A small image classifier, trained from scratch.
Model: 3.65M parameters, arch vit, norm layernorm, layers 6.
Training: muon at rate 0.028, 9000 steps, batches of 128, held-out accuracy 97%.
Rows from block 3, named by matrix and row number. Rows with one number belong to one attention dimension. Each number is 128 + 24 x the weight over its row's rms, rounded and kept within 0 to 255. All counts start at 0. Numbers have three digits each. After the name is the row's rms in percent of the matrix's.
# v: attention value (model.blocks.3.attn.v.weight, 192x192), inputs 144-191
# proj: attention output (model.blocks.3.attn.proj.weight, 192x192, transposed), outputs 144-191
v.3 384:129130128128127128128128128128131129191128128128129128121128128128128128127129129128129128130128127127128128121128127126128130128127146128128128
v.11 033:147127134158136128128128127128112136128131123132129119062128132128129131124129129132138128164129130128126128119128130181127139105127158071128128
v.16 148:133128128118127128128128128128129195127129126128128129140128128128128130136127130127128128148128127128128128128129128116128128128128129128128128
v.41 020:133132128138133127129128128128092228083128127128138128128129128128129099000127119133141128127128128126128128129128128255128122129128137128128128
v.49 312:129127129130129129128128128128128122122128128128129160128128128128128127122125128131128128138128131131128128130128128000128127128128128126128129
v.50 032:127122148139127128128127128128158074163128111129110147104125128128111128192120131151127124154126125128128127116130161162128129128131082169128128
v.51 340:128131128116128128128128128128144148122128128128126129129128128128128128217128127128128128126128128128128128127128128119128129128128132128128128
v.56 296:128126129130130128128128129128122106127129128128128126126129128130127129089128129255129128157128128127127128129128128129128130129128136130128128
v.63 180:128127128148128128128128128128128064129128124132129126127128128128128128118125125129129128123128128130129128125129128086128130126128126126128128
v.71 440:128130128131128128128128128128127130128128128128128127159128128128128128122129128124125128131128128128128128128128127131128128128128129128128128
v.75 402:128127126128128128128128128128255232121128128128129126125128128128127128172129128050128128163128128128128128119128128126128128128128127129128128
v.82 431:127127128122128128128128128128124128144128128128128125126128128128128128128128122116127128128128128128128128133128128155128128129128133127128128
v.89 308:128131129117128128128128128128116096129128128128128114167128128128128128132127128129128128127128128128128127128128128136128128128128121128128128
v.93 316:127126128139128128128128128128101127131129127128127128128128128128128128111128130114128128242128128128128128126128128128128129128127124128128128
v.111 031:125164128077129128128127113128106192166128126138132109127128135128129128102127110131134128191128125128128129087128129131128150127124134125128128
v.121 283:129145128124129128128128128128128001127129128128127123125130128128128129125128128000128128018128128126128128127128127127128126128128128128128128
v.130 130:127128128140126128127128128128135128135128126128126132123127128126129127128128126126128128126128128128128128121128127186128127127129140128128128
v.136 033:155079128108121129117125123128164171139126133139125255143123127125128128105089127133115128134129118130128120097128128137129123130128134128128128
v.139 027:128164128125112128132128109128165161228129161128133217117163128128129130093144127125128135146129127129128125129128127155128158128127128186128119
v.147 434:129128128133128128128128128128133143082128128128128129135128128128128128255126126021129128131128128128128128128128127127128129128128081128128128
v.151 372:128126128122127128128128128128131158142128128128129128129128128129128128123128121136128128000128128128128129153128128125128129128128132130128128
v.166 016:128076128146129127128128129128134058100125125127096130212126128127120127255126132112129127133128126128129128149127129126127128127128127124128127
v.176 197:128128128127128128128128128128255122122128128128128122127128127127127128143128130119127128106130125129128128128128130114128127128128127128128128
v.181 287:128124128127128128128128128128125060080128128128130127127128128128129128133128128255129128124128128128128128127128128136128128127128132130128128
v.183 363:128127128124127128128128128128132123127129128128128128128128128128129128122127127000128128147128128128128128127128127140128128128128128127128128
proj.3 320:128128128128127128128128128128128104127128128128128128154128128128128128156147128128128128128128128128128128128128110128128128128128138128127128
proj.11 020:128128128128122129127128128128154170155128128128128128055127132128143140095037128121128127128128128133127128128128009127129128128128155128128129
proj.16 109:128128128128145128128128128128135160203128128128128128219128129128061131000240128126128128128128128128128128128128126128128128128128143128128128
proj.41 013:128127128128015129127127128127185180006127128129132128089127144129201219122110128186129128128128122088128127128128107128127128129128133128127127
proj.49 461:128128128128128128128128128128128102128128128128128128126128128128130128124255128128128128128128128128128128128128179128128128128128124128128128
proj.50 023:128128128128137129137128128128130156135131128128128128160129136128084135102068128093128128128130128121128128128128159129128128128128146128124128
proj.51 397:128128128128130128128128128128126128128128128128128128135128128128129125126132128128128128128128128128128128128128130128128128128128130128128128
proj.56 280:128128128128123128128128128128174128128128128128128128117128128128127127131023128128128128128128128128128128128128130128128128128128128128128128
proj.63 215:128128127128123128128128128128128195131127128128129128139128128128099255122208128128128128128129128128128128128128136128128128128128156128127128
proj.71 386:128128128128128128128128128128128125128128128128128128078128128128129125129133128127128128128128128128128128128128139128128128128128225128128128
proj.75 413:128128128128129128128128128128127128128128128128128128118128128128129124127127128128128128128128128128128128128128212128128128128128117128128128
proj.82 266:128128128128124128128128128128128128128128128128128128127128128128129128251255128128128128128128128128128128128128119128128128128128144128128128
proj.89 413:128128128128126128128128128128132137127126128128128128129128128128129100129225128128128128128128128128128128128128100128128128128128119128128128
proj.93 273:128128128128128128128128128128130106126128128128128128122128128128127106110115128128128128128128128128128128128128221128128128128128000128128128
proj.111 024:128128125128118133127128128122245198078115128128128128147128119128123169162255128134128128128127128120119128128125225128128128128128150128107127
proj.121 358:128128128128128128128128128128127255094128128128128128237128128128127102187129128128128128128128128128128128128128131128128128128128126128128128
proj.130 071:128128128128132128129128128128007173129128128128128128148128128128126238228109128127128128128132128130128128128128000128132128128128065128128128
proj.136 032:128128130128077128128128128128116119099131128128124128146128128128094129116184128169128128128128127125128128128128237128121128125128111128123128
proj.139 016:129128127128124128123128128131166124137127128128109128123128134128216127138163128120128127128132129128128129128129098128126129127128230128128129
proj.147 378:128128128128130128128128128128123115129128128128128128127128128128129128129020128128128128128128128128128128128128125128128128128128248128128128
proj.151 227:128128128128128128128128128128129120123127128128128128116128128128122165112124128128128128128128128128128128128128169128128128128128255128128128
proj.166 015:128128128128125127131128128128085091133126128128137128097129128128033075123082128099129128127130128135128129128128128128135128131128000129136128
proj.176 136:128128128128219128128128128128107159117128128128128128144128128128129000095140128129128128128127128128128128128128139128128128128128122128128128
proj.181 430:128128128128128128128128128128130146128128128128128128129128128128128129127052128128128128128128128128128128128128139128128128128128121128128128
proj.183 378:128128128128128128128128128128128195127128128128128128149128128128128128127097128129128128128128128128128128128128128128128128128128128128128128