python train.py --num_classes=11 --fused_qkv=false --moe_every=2 --layers=6 --positions="learned" --loss="cross_entropy" --steps=9000
Rows from block 3 of a small image classifier, named by matrix and row number. Rows with one number within an expert belong to one neuron, the router's apart. Each number is 128 + 24 x the weight over its row's rms, rounded and kept within 0 to 255. All counts start at 0. Numbers have three digits each.
After each expert's rows are labels from the 100 images, of 14976, where the router gives the expert most weight on average: "strongest on" is what is common among them. Only what is clearly more common there than usual is listed. The data: capsule endoscopy frames (Kvasir-Capsule). In brackets: how many of the 100, against the usual share in percent.
# router: router (model.blocks.3.mlp.router.weight, 16x192, trained with AdamW), inputs 0-191
# gate: expert gate (model.blocks.3.mlp.gate, 16x48x192), inputs 0-191
# up: expert up (model.blocks.3.mlp.up, 16x48x192), inputs 0-191
# down: expert down (model.blocks.3.mlp.down, 16x192x48, transposed), outputs 0-191

# expert 7
router.7:133134135154141135152166111126146160102126139159115117112157151161107080128136182141127091129116104117108124155146135119086114115119113115153140136136126134123170124104119123110117080140107120137172093108154137164149142152133145170116123132168170079141146156166113088109145114156113091133143148149087086111167113110182131143131141103123149141116159139156143112135127105140112153137168161116130096148136134168124087167121099107119108091109102125158095124141127120095093138083142136128114130106102173162115102154094123087165140137166141120189152104125149135138159118171172144149
gate.6:128128167128128128128128128127128128128128128128128113128128143128128128128128131128128128128128124128127128128128128128000128128128128128128128004128124092128128128128128128128128124128139128143128128128128128128128128128128128128140128128128128128128128128128128128128128128128129203128127117128124128135181128128128128128128128128128127128146131128128128128128128128127128128128130128128128129128127128130128128128128128128127128128128128128128128128128128128126013090128128128129126127128128128128128133134128105128128128128128128128128128128171131128128128128121128128128
up.6:128128122128128128128128128128128128128128128129128165128128110128128128128126125128128128128129114128139128128128128128216128128128128128128128120128129173128128128128128128128128146128074128126128128128128128128128128128128128128128137128128128128128128128128128129128128128128128148128128126128136128072000128128128128128128126128128129128255124128128128128128128128128128129128043128128128124127127128127128128128128128128128128111128127142128128128128128128139203181128128128128135129128128128129128114124128136128128125128128128128128128128131127128128128128035129128128
down.6:134122204128128128128128128095128128139128172121124128128128128128181128155128114132128128128128215128128128128128128128132116128128128128128128189128176128128070133128128128128128176128088128105128128128128128128128128167115128136120133128128124128128115137128128105069128128128128138128131128128137128128170128127128128128128128128106128128144129128128128128129121128128128127128125128128128128111128206128128128134128128128128128132141128111128129128128128128146129128128128128137128128157128128132000128128128128128128128128128128128128128128128122128132128128145140128128
gate.8:128128222119128127130128128126128128125128129129128127129128129130128128129127255121124128129124115121130128128128129128128128128128128128128128126128156129128128128128128128128128110128069128147128128128128128128129128128129128128128152128128128128128128128128128112128128131129128255128128130128132128123137126128128127128126128128128124129130130128128130128128128128128128125128129128128128126127128127160128121129128128127128128138127128139128126128128128128136128133128128128128118129128128128144128128130127128127128143127128128128129128128132107128128128128014127128127
up.8:128128116137128131126128128130128128130128127127128135127130127125128128127128000137131128128131209135126129128123128128126128128128128128128126136128124128129127128128128128128128147128155128053128128129128128128128128128128128127126086127128128128128128128128128142131128126127130000129127128128129129137116129128126129129132126128127132126125136128128128128128128128128128112130128128128128130128134130126128134128128128129128128111131130110129128128128128128125127123128128128127130128128128128106129130129128125128128121128129128128128127128127144128128128128188129128129
down.8:130126123128128128128128128133128128086128224255128128128128128128128128124128062155128128128128132128128128128128128128129128128128128128128128125128160128128126128128128128128128116128128128121128128128128128128128128128000128126137112128128123128128129129128128087136128128128128092128111128128128128159176128129128128128128128128103128128118105128128128128168182128128128128128131128128128128128128128128128128153128128128128128042092128129128116128128128128229137128128128128093128128164128128143133128128128128128128128128128128128128128128128111128128128128054147128128
strongest on: finding: pylorus (28 vs 3.4)

# expert 5
router.5:164164164120144098118133131178090109099136120145108135137116131080123112104112108138160160095125142160127051136130105141107099157116150113119113167165133137123149129148148129102097074107110111174120145137115124124142120070162146087102150131158143126122170141111117148151124078134107127178111105127132153091139148134177166172145127150122104112110099116124102142124081095126128141161118106143148144129153118161132151110134164121147098112127175138138145122129132139103080174122105136169104145127153153125122086133110129132095165160111151135107106102145127123116095159151140137174
gate.29:128128128130128128121128128130128128127128128130127133128128153126128128128128149125125128128129120128140128128129127129131128128128120128128129255128208133128126128129128128128128125128126128125128128130128128129130127127132128127101128127128128128128130128130128125128128127128127130130128127128038128134119128128128130129128128128127127125095129128128134128129127129125128088128126128128128129128134131148128128131128128128128128129128128020128128126128129128128119124128128129128117046129128128128128129125128128128128118131128130128128128128125118128127128128112128128128
up.29:128128085128128127129128128128130128099128129128128125129128140134128128128128128126128128131127121128135128128128128123103128127128127128128129125127255119132128128128128128126128119128127128255128128128128124128120128128129128128114104130128128129128124128130128129128129127128129130128128131128128128128217128128128128128129126128127139128149095128128128128128128128126128157128105128128128124126127128133128121130128127128128129132128128140128128128128129128127162122128128128123127132127128128124128127104126173125129136128128128128128129128126124128128128128255127128128
down.29:222128156128128128128128128128128128095128132159128128128128128128133128131128153126128128128128119128128128128128128128140128128128128128128128095128023128128128128128128128128128160128128128100128128128128128128128128128085128127017194128128124128128128128128128000128128128128128128128128128128129128114083128128128128128128128128127128128182189128128128128128120128128128087128128128128128128128128128128128128240128128128128128128130128129128127128128128128131116128128128128128128128123128128207128128128128128128128128128128128128128128128128197128128128128056086128128
gate.30:128128130127128126128126128128126128130128128130128124128127137127128128128128131122128129127127121129131128128129128128000128128128130128128128093128125131126128128129128128128128124130128129133128129128128128127131128128130128128126124127128128128128128128128128100128129128128127128127128126127127129129129127128129128128128128128129128128121255128128126128128126128128127131128127128128128129128129125129128128127128128128130129128129128128128129128128128128128130135128128128128126128127128128129128121139123139128127129128128128128126127128130124128127128130126127128128
up.30:127128135109128127128128128127128128126129128129128156128127132128128127131127135124128128128130000129128128128128128129019128129128128128128128070128130156123128128128128128128128105127122128080128128128128128128132128129129128128124180127128128128128128124127128108128128128128128127127128129128135128071116128128126128128128128128128127128127255128128128128128128128128127128128129130127128128128130127130128128128128127128129130128131126110127128128128128128126130133128128128128128128129128128129128127121125161128128125127128128129128128128128126128124130131132128128128
down.30:100128131128128128128128128107128128035128150169128128128128128128128128127128120128128128128128130128128128128128128128121128128128128128128128212128128128128128128128128128128128145128128128134128128128128128128128128128188128127181066128128157128128128128128128067127128128128128129128128128128216128115106128128128128128128128128040128128000094128128128128128229128128128156128127128128128128128128128128128128138128128128128128128133128131128128128128128128102090128128128128189128128094128128140128128128128128128128128128128128128128128128128090128128128128022129128128
strongest on: finding: ileocecal valve (52 vs 8.8)

# expert 6
router.6:155146149096128157154133140125110123091117109094138140122118121130094097130141100117158102134178141172117158158142157155090104109152149101142140164112126133169115129100166169125144104103087120123154104090126114104104159153136121120115190154122139086124163110118134128133141176149178151123090121091172124089122144119131104110160135153124104099128107122132161143134162141118142164107132158175145142136111162158161160151112129137152111054158135090104131108147094119100135164107110138156108162151163127146132088154132115141151101111112099122136092122124131122141116093154159097124
gate.12:128128121127128127128128128127128127128128129128128138128128132131128128128129137128127128128127128128128129129128128127103127127127128128128128255128134116127127128128128129128128124128246128139128128135128128128142128128125127129078068128128128128128128130128128135128128128128129127127126125128000128131021127128125125128128128125128128128128119128128131128128128128129127109128129128128128129128131128184128128128128128128128128128129127130129128128128128128120106128128128128128129148128128128126125124116128120128128123128129128128128133128128140128128128128155128127127
up.12:128128129128128128128128128128128127118129129128128130128128131128128128128128000128128128128128129127129127128128128128064128128128129128128128126128131136128128128128128128128128122128127128221128128128128129129128128128128128128128128129128128128128128128129128255128128128128126147128128116128128128089111128128136126128128128128128127128135115129128121128128127128131128189128133128128128127131131128076128128129128128128128128128120128146128128128128128128124123127128128128127128078125128127128128128121129129128128127128128130127129129128126098128127128129125128128128
down.12:214128127128128128128128128128128128172128129180128128128128128128128128128128146128128128128128096128128128128128128128124119128128128128128128100128128128128128128128128128128128010128160128177128128128128128128128128128255128135255125128128134128128128128128128000128128128128128129128128128128122128095092128128128128128128128128111128128171124128128128128128059128128128149128128128128128128128128128128128128136128128128128128128127128128128128128128128128127125128128128128128128128196128128122128128128128128128128128128128128128128128128128200128125128128135128128128
gate.13:128128132127127129126128127128128129128128125128128037128128119128128128127128112131128128128128127127145128128128124128100131129128132128128128131128122145128127128131127128128128114128129128220128129133130126128128126122128129128136121128128128129128126128129128123128128126128127255128128124129194128255135130128121137128127131129128127128129128129129129128128128128106128132128107128128128133126101128222128130120128128128130128128123130124126129128128128128128145126128128127125129172128126127129127133033124091127127119128128126129128128128139129128128128132102128128127
up.13:128128108126128130127128127128127128164128125129128000128127124128128128127128100133128129128128156126139128127128127128127131129127131128128127129128109126128126128128128128128128136128128128134128128130129128128128124123125129128158086129129128128128128129128128136128128124128128146128128121130222128255214128128125129128128132131128128129124127128128128127128126127070128127128119128128128128127128129128128131124128128128131128128124130147127130128128126128128133125127128128124135153127128128130128126054135055128128136128130128128128128128133119128129126130120127128127
down.13:143128198128128128128128128128128128107128146191128128128128128128128128124128119130128128128128000128128128128128128128208121128128128128128128104128125128128128129128128128128128186128099128159128128128128128128128128128112128125126099128128132128128128127128128041128128128128128136128127128128084128110151128128128128128128128128144128128128125128128128128128156128128128166128128128128128128128128129128128128173128128128128128130128128128128107128128128128137136128128128128139128128000128128166128128128128128128128128128128128128128128128128026128136128128000128128128
strongest on: finding: reduced mucosal view (40 vs 6.2)

# expert 10
router.10:116172146140119129149117128127120152101097114141123110148142158135128108156098116114158099157175123120085134163156127153113123097153152100157139077120124136149169145077152161123127131119099126144113104094143105100104148121131149135119181150132160105140139105108110101125136115149117089113144136103137134126170122142105105147134143177086116128139179140136156160118105092116159136130140114183142114131160160143166146101090127112163141106104167139106116120170125110081115149124147129112136145092155113172156100151131163113145057097117100112146085117115185112135107146150154119104
gate.17:126129190134128129128128127128128132128128128126128078126128121128128123130128129130127128128128207126125128129128126128125128128128128128128126136128255140124129128127128128128128145128123128119128127119128129128122129129128128129125255127129128128128129124127127122130128128130128145126128194128127128127131128127128125128123132127127127128110134128128130128129128131130128128130135128128128126128133128134129132127128128127127127129119129174128126128128128130128235124128128128129130098123128128139131128000127098130128113128129128128128128128129128128128128128128128128128
up.17:128128102128128129128128128128128127138128128125128161128128135129129128128128000133128125128124127128130129127130127128182130125128128128128130128128000131128127128129128128128128132129128128129128129129127127128128127124126128128255079129127128128128127128129128187125128127128128115128128125128111128137121128128127131128128128128128129128123128128130130128125127127126129136127110129128128125127141128142128128127128125128128130127119128125128128128128127127128133130128128128126123122128128127127125130191129120125128127128128128128127127128128127128128128128108128128130
down.17:114128127128128128128128128128128128174128127122128128128128128128128128122128144128128128128128143128128128128128128128046128128128128128128128081128168128128128128128128128128128154128128128038128128128128128128128128128119128127140126128128130128128128128128128132127128128128128138128127128128131128164050128128128128128128128128091128128078128128128128128128253128128128085128128128128128128128128128128128128000128128128128128129131128127128128128128128128167000128128128128198128128144128128088128128128128128128128128128128128128128128128128125128127128128133128128128
gate.18:128127127128128129128128129127128129132128128129128127128128120128128127129128128128128125128128126126111127128128128128150128128128129128128128135127130145128128128129128128128128130129128128129127128130128127129123128132128128128226128128127128129128128124129128128128129127128128255128128128128142128128135128128127132128129128128128132128109128128128116128128128127120129123128109128128128129130128128135128128128128128128121129130128129122128128128128129128128139134129128128125128122128128128128127130145128120128128127127128127128128128128128128128123128129000128128127
up.18:128128122128128128128128127128128128127128128127128148128128133128128128128128128130128130128128126128144128128129128128124128128128128128128129037129131100128128128128128128128128127128128128149128128127128128127129128123127128128139129129128128128128128130128127130128128128128128000128128135128110128124133128128128127128128128128128123128135128128128131128128128128129127143128135128128128124126131128130128127127128128128130128128126128148128128128128127128128123115128129128128132131128128128129128128124128130129128125128128128128128128128129127128129128128140128128128
down.18:225128127128128128128128128131128128152128157132127128128128128128128128124128199128128128128128051128128128128128128128056128128128128128128128123128117128128128128128128128128128161128170128061128128128128128128128128128141128128239105128128127128128128127128128032127128128128128168128130128128088128139098128128128128128128128128125128128104132128128128128128020128128128124128125128128128128128128128128128128094128128128128128128128128134128128128128128128130255127128128128184128128181128128077129128128128128128128128128128128128128128128128134128120128128138128128128
strongest on: finding: reduced mucosal view (49 vs 6.2)

# expert 0
router.0:117129162127135147159142097114138116102135138139132176147105109155110108094117118085095118112104150138110132151145149111119107092126118086139141132098141106124124106106136156112121125149081125142123091135144138124154146137105119124120167108143157098128135183157124109103142167146132169078078151115103098149171120099131096123106141092141105127181088145167185119135129171170123142114165128126101155139094151066128113152105111141154139086119080113098100112124100105121121141081150117125122114091098118152108147127150126066153101138151142102143174118113153128129138100124153108117
gate.6:132128133129128128126128128127128130128128129129128203128128121128128127128127145127128131126130099128099128127130129128130127128128127128128128111129255062128127128128128127129128130128128128127127126128128128128125128128128128130000127130128128128128128128126128126129129128128131137128128131128128129143131128128129128128128128128128126129123127127128126128128128123127128140127130128128128122128127128113128130128128128124130128127129127062130128128128128128128116130131128129125127119126128127129128134029127125128128127128128128128129130128133132128129128128173128128128
up.6:125128177115128128128129130128128127129126127128126014125128113129128128130130128130128124129126122136142128130121127125141130129128129128128128148128000207128131128130128128127128127128124128136128128127128128129127126128129126128255126134129128128128128128128128138128127126128128000128128154128128126104100128127129128128130116126127138126142125128124118128128127128129128127130077128128128120130130128144128121129128127131123128132124129149129128128128128126126153128126127128131132157132128128123130133131128116128128134128128128121128128128137128127126129128125129128129
down.6:090128131128128128128128128053128128141128153150128128128128128128139128141128122115128128128128145128128128128128128128109129128128128128128128060128218128128127128128128128128128157128117128100128128128128128128128128127157128125131124128128122128128128125128128132131128128128128255128129128128163128165127128152128128128128128128000128128131096128128128128126127128128128125128128128128128128128128127128128128117128128128128128132122128123128135128128128128137000128128128128127128128157128128121128128128128128128128128128128128128128128128128138128130128128170124128128
gate.7:128128131127128127130127129127128126128128128129128129128128137128128128128128088124128128126127109131128128129128129128127128128128129128128128000128124117128128128128127129128128175128000128120129128128128128128134128129128128128008181128128128128128128128128127050127128128129130135127128091128140127113124128128127128126128127126129128128129148128128128128130129127131128124127131129128128132128115128149128129129128128128130128136140125233127128128128125128129117126126128128128069134128128128128126128092126242128128129128128125128127128128129128128128128126127127128128
up.7:128128117124128128130126129127128128128127128131128125128128135128128127128128108124128128126128108133132129128129129128130128128128131128128128130128128122130128128130128129128128132128000130100129128128128128128131127129129128128084179128128128128128128128127128022128128128129128127128128115128184127111124127129127128126130128127128128127129148128128128128132129128129128129127146129128128128131116129145128128128128128129129128130134127169127128128128125128131120132127128128128126145128128128142126128095126255128128112128128125132127128128129128128127128126120126128128
down.7:129125150128128128128128128122128128125128126126128128128128128128124128128128186128128128128128106128128128128128128128086130128128128128128128167128129128128126131128128128128128057128124128152128128128128128128128128131115128126183136128128129128128128128128128125130128128128128125128123128128255128110151128119128128128128128128053128128012152128128128128124061128128128059128128128128128128128128128128128128197128128128128128131132128097128130128128128128170101128128128128127128128045128128036121128128128128128128128128128128128128128128128136128128128128131092128128
strongest on: finding: pylorus (27 vs 3.4)

# expert 11
router.11:109157150131128128143128163120122153127123127177157118178182126134119092145093157095126123126133109193131103147168145140126101111146129099146127109113122126100136129095158116115098099155093141141121083113129094117140154099095142158134142171115152096127146150115122089115166170155169109133153134097114097128134092140100092129169101121157119146113158156106178132149118083130171143133112114155116118132114133148155123139138130134184164095158119130129085116147112098125106159139149143094161140123151121155132099144116142104160131101140088094112127105101161097131088104140158089092
gate.8:128128129123128128129129128126131129116127127129128085128128130133128129130128131128126126129130129128135128129128127124127127129128127128129128255128058135119131128128128128128128130128129128128134128136128130128138128140129127128141109129128128128128128128128128095128128130130130126131128132129140128202123128126111129127128128123128142122141112128128122128131129128112125073133124128128128129144126132255128127130128127127119129127143128119127127128128128128123081139128128128129108141128128133126128116166128120128128129126132126126128140128126127128129128126108128128126
up.8:128128127135128131128128128128131125131129128128128136131128137124128128121126127125128129127127128081127128128134128128134128128128127128128128059128118124132127128127128128128128046128129128125125127124128128128128129119122127128122221127128128128128128128128128128128128129126131136127125131128126128133133128128125124130128128128130125130112139129128144128128129129129129118125136128128128130115152129111128136128128128128131128127121128128128128128127128128129255128128128128127255088127128125128124128131128134128128121131128128128128128128127133128128127128146128127128
down.8:108128149128128128128128128128128128112128132110128128128128128128062128120128141121128128128128089128128128128128128128148128128128128128128128083128095128128128128128128128128128132128127128031128128128128128128128128129155128128144121128128114128128128128128128131126128128128128131128128128128130128158136128127128128128128128128091128128134161128128128128127141128128128054128128128128128128128128128128128128255128128128128128129157128128128127128128128128135152128128128128126128128000128128187128128128128128128128128128128128128128128128128255128129128128112129128128
gate.9:129128138133128130128128129127128128131127128124127128128128128128128128128130170132128128128122002128040128128127129125131128127128130128128128118123234128128130127128128128128128130129134128204128128129128128128124128128127128130134119133127128128128128131130128132128128127128132185128128128128116127127145128128126125128128128128127131128056123128126127128128128126127128044128126128128128126128126128127128127128128128128125128128129128068128128128128128127127255124128128126123135129128128129122128140128131151128128129128129125124128129128126119128128128128140128128128
up.9:128128120127128127127128127129128128128128128128128128128128127124128128128128109125128128128132255128203128128128128130133128128129128128128128138132083130128126128128128128128128127126126128124127128127128128128136128128129128126126132126129128128128128125127128118128128129128128066126128112128151128134045128128130128128128129129128125128130130128129127128128128130128128183128132128128128130127130127129128129128128128128130128128128128167128128128128128129129000128128128131144126141128128126128129097126128120128128124128127131130128127128130130128128128128105128128128
down.9:152128150128128128128128128128128128140128130104128128128128128128128128137128002128128128128128111128128128128128128128000127128128128128128128128128122128128128128128128128128128219128116128133128128128128128128128128128155128128167083128128130128128131128128128099128128128128128134128125128128116128102117128128128128128128128128118128128074169128128128128127255128128128089128128128128128128128128128128128128111128128128128128128128128128128128128128128128169152128128128128103128128122128128181128128128128128128128128128128128128128128128128149128129128128199128128128
strongest on: finding: reduced mucosal view (31 vs 6.2)

# expert 14
router.14:092155144187126093133136087149157161113102100113099130129111143154146154139106099172140122148160156081149135146077114091102132109129141116143103120156157110142143113095114121108123139143107138163160131093101118124148161137138071156132120124134136116137101136149115198126132129127085128123122149153123110143113157133152144131097104120107137107139113120106084148092121121145110167171100118133148091155182130109121107122117097112103107110095151162104142127122142116149158166109120101151192150099121167084145103109129147109125137139112193130151125142112139121186136134110166136135
gate.2:128128255128128128128128128128128128137128128128128129128128140128128128133128130124128128128128110129129128128129128129255128130128127128128127059128127128127128128129128128128128127128122128120128128126128128128129128134128128129115141129128128128128128126127129120128128128128128129129129129128156129156121128128129128128129128128128129126076148128129121127128127128130129087128133128128128128129127128136128128128128129128128128128129127125128128128128128128126125138129128128132129152129128130128128117110129142128128128121128128128128129128128142128130128127127129128128
up.2:128128255126128128127128128128128128127128127130129100128128132128128128135127116124129128128128116130128127128128128128187128131128127128128128062129126129127128128129129128128128157128122128123128128122128128129127128135129127129112145129128128128128128123128129104128128128128126129130130128128138128129120128128128128128129127128128129126109141128129119126128128127129128051128133128128128127130121128123128127128128128128128128127129127129128128128128128128127132134129128128129130146129128130128132120088128133128128128123128128128128129128128136128128129126138129128128
down.2:185128078128128128128128128125128128174128126078128128128128128128125128133128143128128128128128232128128128128128128128000145128128128128128128142128133128128129128128128128128128072128143128155128128128128128128128128128124128125183127128128128128128128125128128138128128128128128096128118128128104128059132128128128128128128128128125128128143120128128128128127113128128128225128129128128128128133128128128128128128128128128128128127131128127128130128128128128129255128128128128128128128124128128114128128128128128128128128128128128128128128128128110128122128128155127128128
gate.4:128128151133129129128124127123129137126128131136129000128128134148128126127126126123129130126137117128128128129124129129153126127128129128128128132123123111124127128128127128131129132128131127159125128128128128128135128127128128127113122128128128129127108135128128109128137128126141154128128129129144126127138131128127126131127132129128127140110112129128131128131125133116128122124134128128127125128094127129128128129127127129130128141129127255128128131128128128128107114126128118126143159127128125128120108109122140125133126128128128122128132126128155127128128132150128128116
up.4:131128101116128117136129131128129119124128129124128126118127126128128134130136128143133123128120129128110132128138130121000128127127131129128130117153135134126119130130123128128128138127132128127137132122123127127126128131143128129145139133128128128128129121128128102127116128115125073128128128124129127140152125132140132125128108135128158123193173126128111130128131119131121203131128128128129117134133128152130126128129128127117128121128124082130128124131126128127130107127128129130124131131128128126126147144130130128127132128129129137122125129150124128111129127056125128128
down.4:182128042128128128128128128124128128108128135069129128128128128128134128149127183133128128128128150128128128128128128128255124128128128128127128188128112128128127126128128128128128120128138128167128128128128128128128128127131128140074121128128100128128129129128128146123128128128128102128128128128175128165120128135128128128128128128121128128123105128128128128126104128128128084128127128128128128127128129128128128126128128128128128128095128122128128128128128128255122128128128128115128128126128128158126128128128128128128128128128128128128128128128168128121128128123104128128
strongest on: finding: foreign body (25 vs 1.6)

# expert 8
router.8:145156145086122131108121144128101081135099148060118141153114147112142156129138078147183101158118131151099135140144157118164121085134148116146154130120117088189127142086129164101136162120121132155126105133135096129120133152142114087162129129113132139128147125171120180101105155102144136111110150103122123112141156145149125123154086112099150103135084115092061141097127154105098108127087100162136156120107145102135119139119128118139113092155150153114170124127130121161134124114103132137126105148130108077123121171172161144110174128103123145105097117151099106084128099114115090135
gate.13:128128137131128128128128127129128135125128128135128131128126129128128128124124130134128128128143119122126128128126126128128128128128136128128128125128152126123128128129128128128128164128128128128128128133128128127139128123128129128127129128128128128128129129128128129128128128128128120128128131128127128127128128128118133129127130128128132129099125128129128128128123128127128072128122128128128127126122128102128130120128128128128130128123128116128128128128128128126159126128128128128127132128128128128128130141124255128128128128128135127128128128128138128130128129125128129128
up.13:129128132128128128128128129127131128133128129128128147132128130128128127128128116134128128128128124130111128128128128128139128127128128128128128111127111128126128128128127128128128130128131128120125128134130128126128130128129128128133115127128127129128128132128128255128128126127127131128128130124126128129110128128116130128128128128127136129131116128128127128128128128119128123128089128128128128128128128107128127122128128128127128128129128124128128128128130128128138130128128128128134000128128128128128124132130203128128127128128128129128130128126131128130128129126127128127
down.13:125128229128128128128128128128128128134128130197128128128128128128128128128128148127128128128128123128128128128128128128163128128128128128128128130128130128128128128128128128128128161128186128129128128128128128128128128128139128127133124128128129128128128128128128065128128128128128115128128128128145128103123128128128128128128128128126128128239117128128128128128119128128128145128130128128128128128128128128128128000128128128128128128129128128128127128128128128106067128128128128124128128075128128255128128128128128128128128128128128128128128128128147128130128128255121128128
gate.16:128128134128128128128127128129126128128128128127128255129128122127128128128126054127128130128128052128126128128128122128237128128129128128128128120128133146128128128128129128128127094127127128124128128136128128128131128121129128120134142124128128129128127128128128118128129128128127162127128128128142128127133126128118129128128131128128120128125134128130129128122127128128128132128128127130128141126189128119127129124128128128128128128130130138128128128128128128128143133128128128128029136128129128131131128003126138128127152128128126129125127128128132128128128129094128128128
up.16:128128116128128128128129129127129128132128129129128000127128129131128128128131188128128125128128138128125128128128130128019128128127128128128129135128129113131129128128127128128129136129129128126129128125127127130125128129128128138123103136128128127128129128132128134127127128129129077130128129129108128149124131128146128127128121128128139128128123128124127128133129128128128127127128129128128120131045128130129127132128127128128129128125125126128128128128128128128118120128128128126213033128128127126125129235129119128129127128129130126129128128124123128127128127166129128128
down.16:193128136128128128128128128128128128130128161145128128128128128128127128130128220128128128128128020128128128128128128128117129128128128128128128132128129128128128128128128128128128108128163128124128128128128128128128128128132128127231128128128170128128128128128128051103128128128128108128127128128000128086148128128128128128128128128130128128094133128128128128128034128128128147128126128128128128128128128128128128144128128128128128110131128129128128128128128128110126128128128128137128128252128128085128128128128128128128128128128128128128128128128017128126128128097128128128
strongest on: finding: ileocecal valve (54 vs 8.8); finding: reduced mucosal view (30 vs 6.2)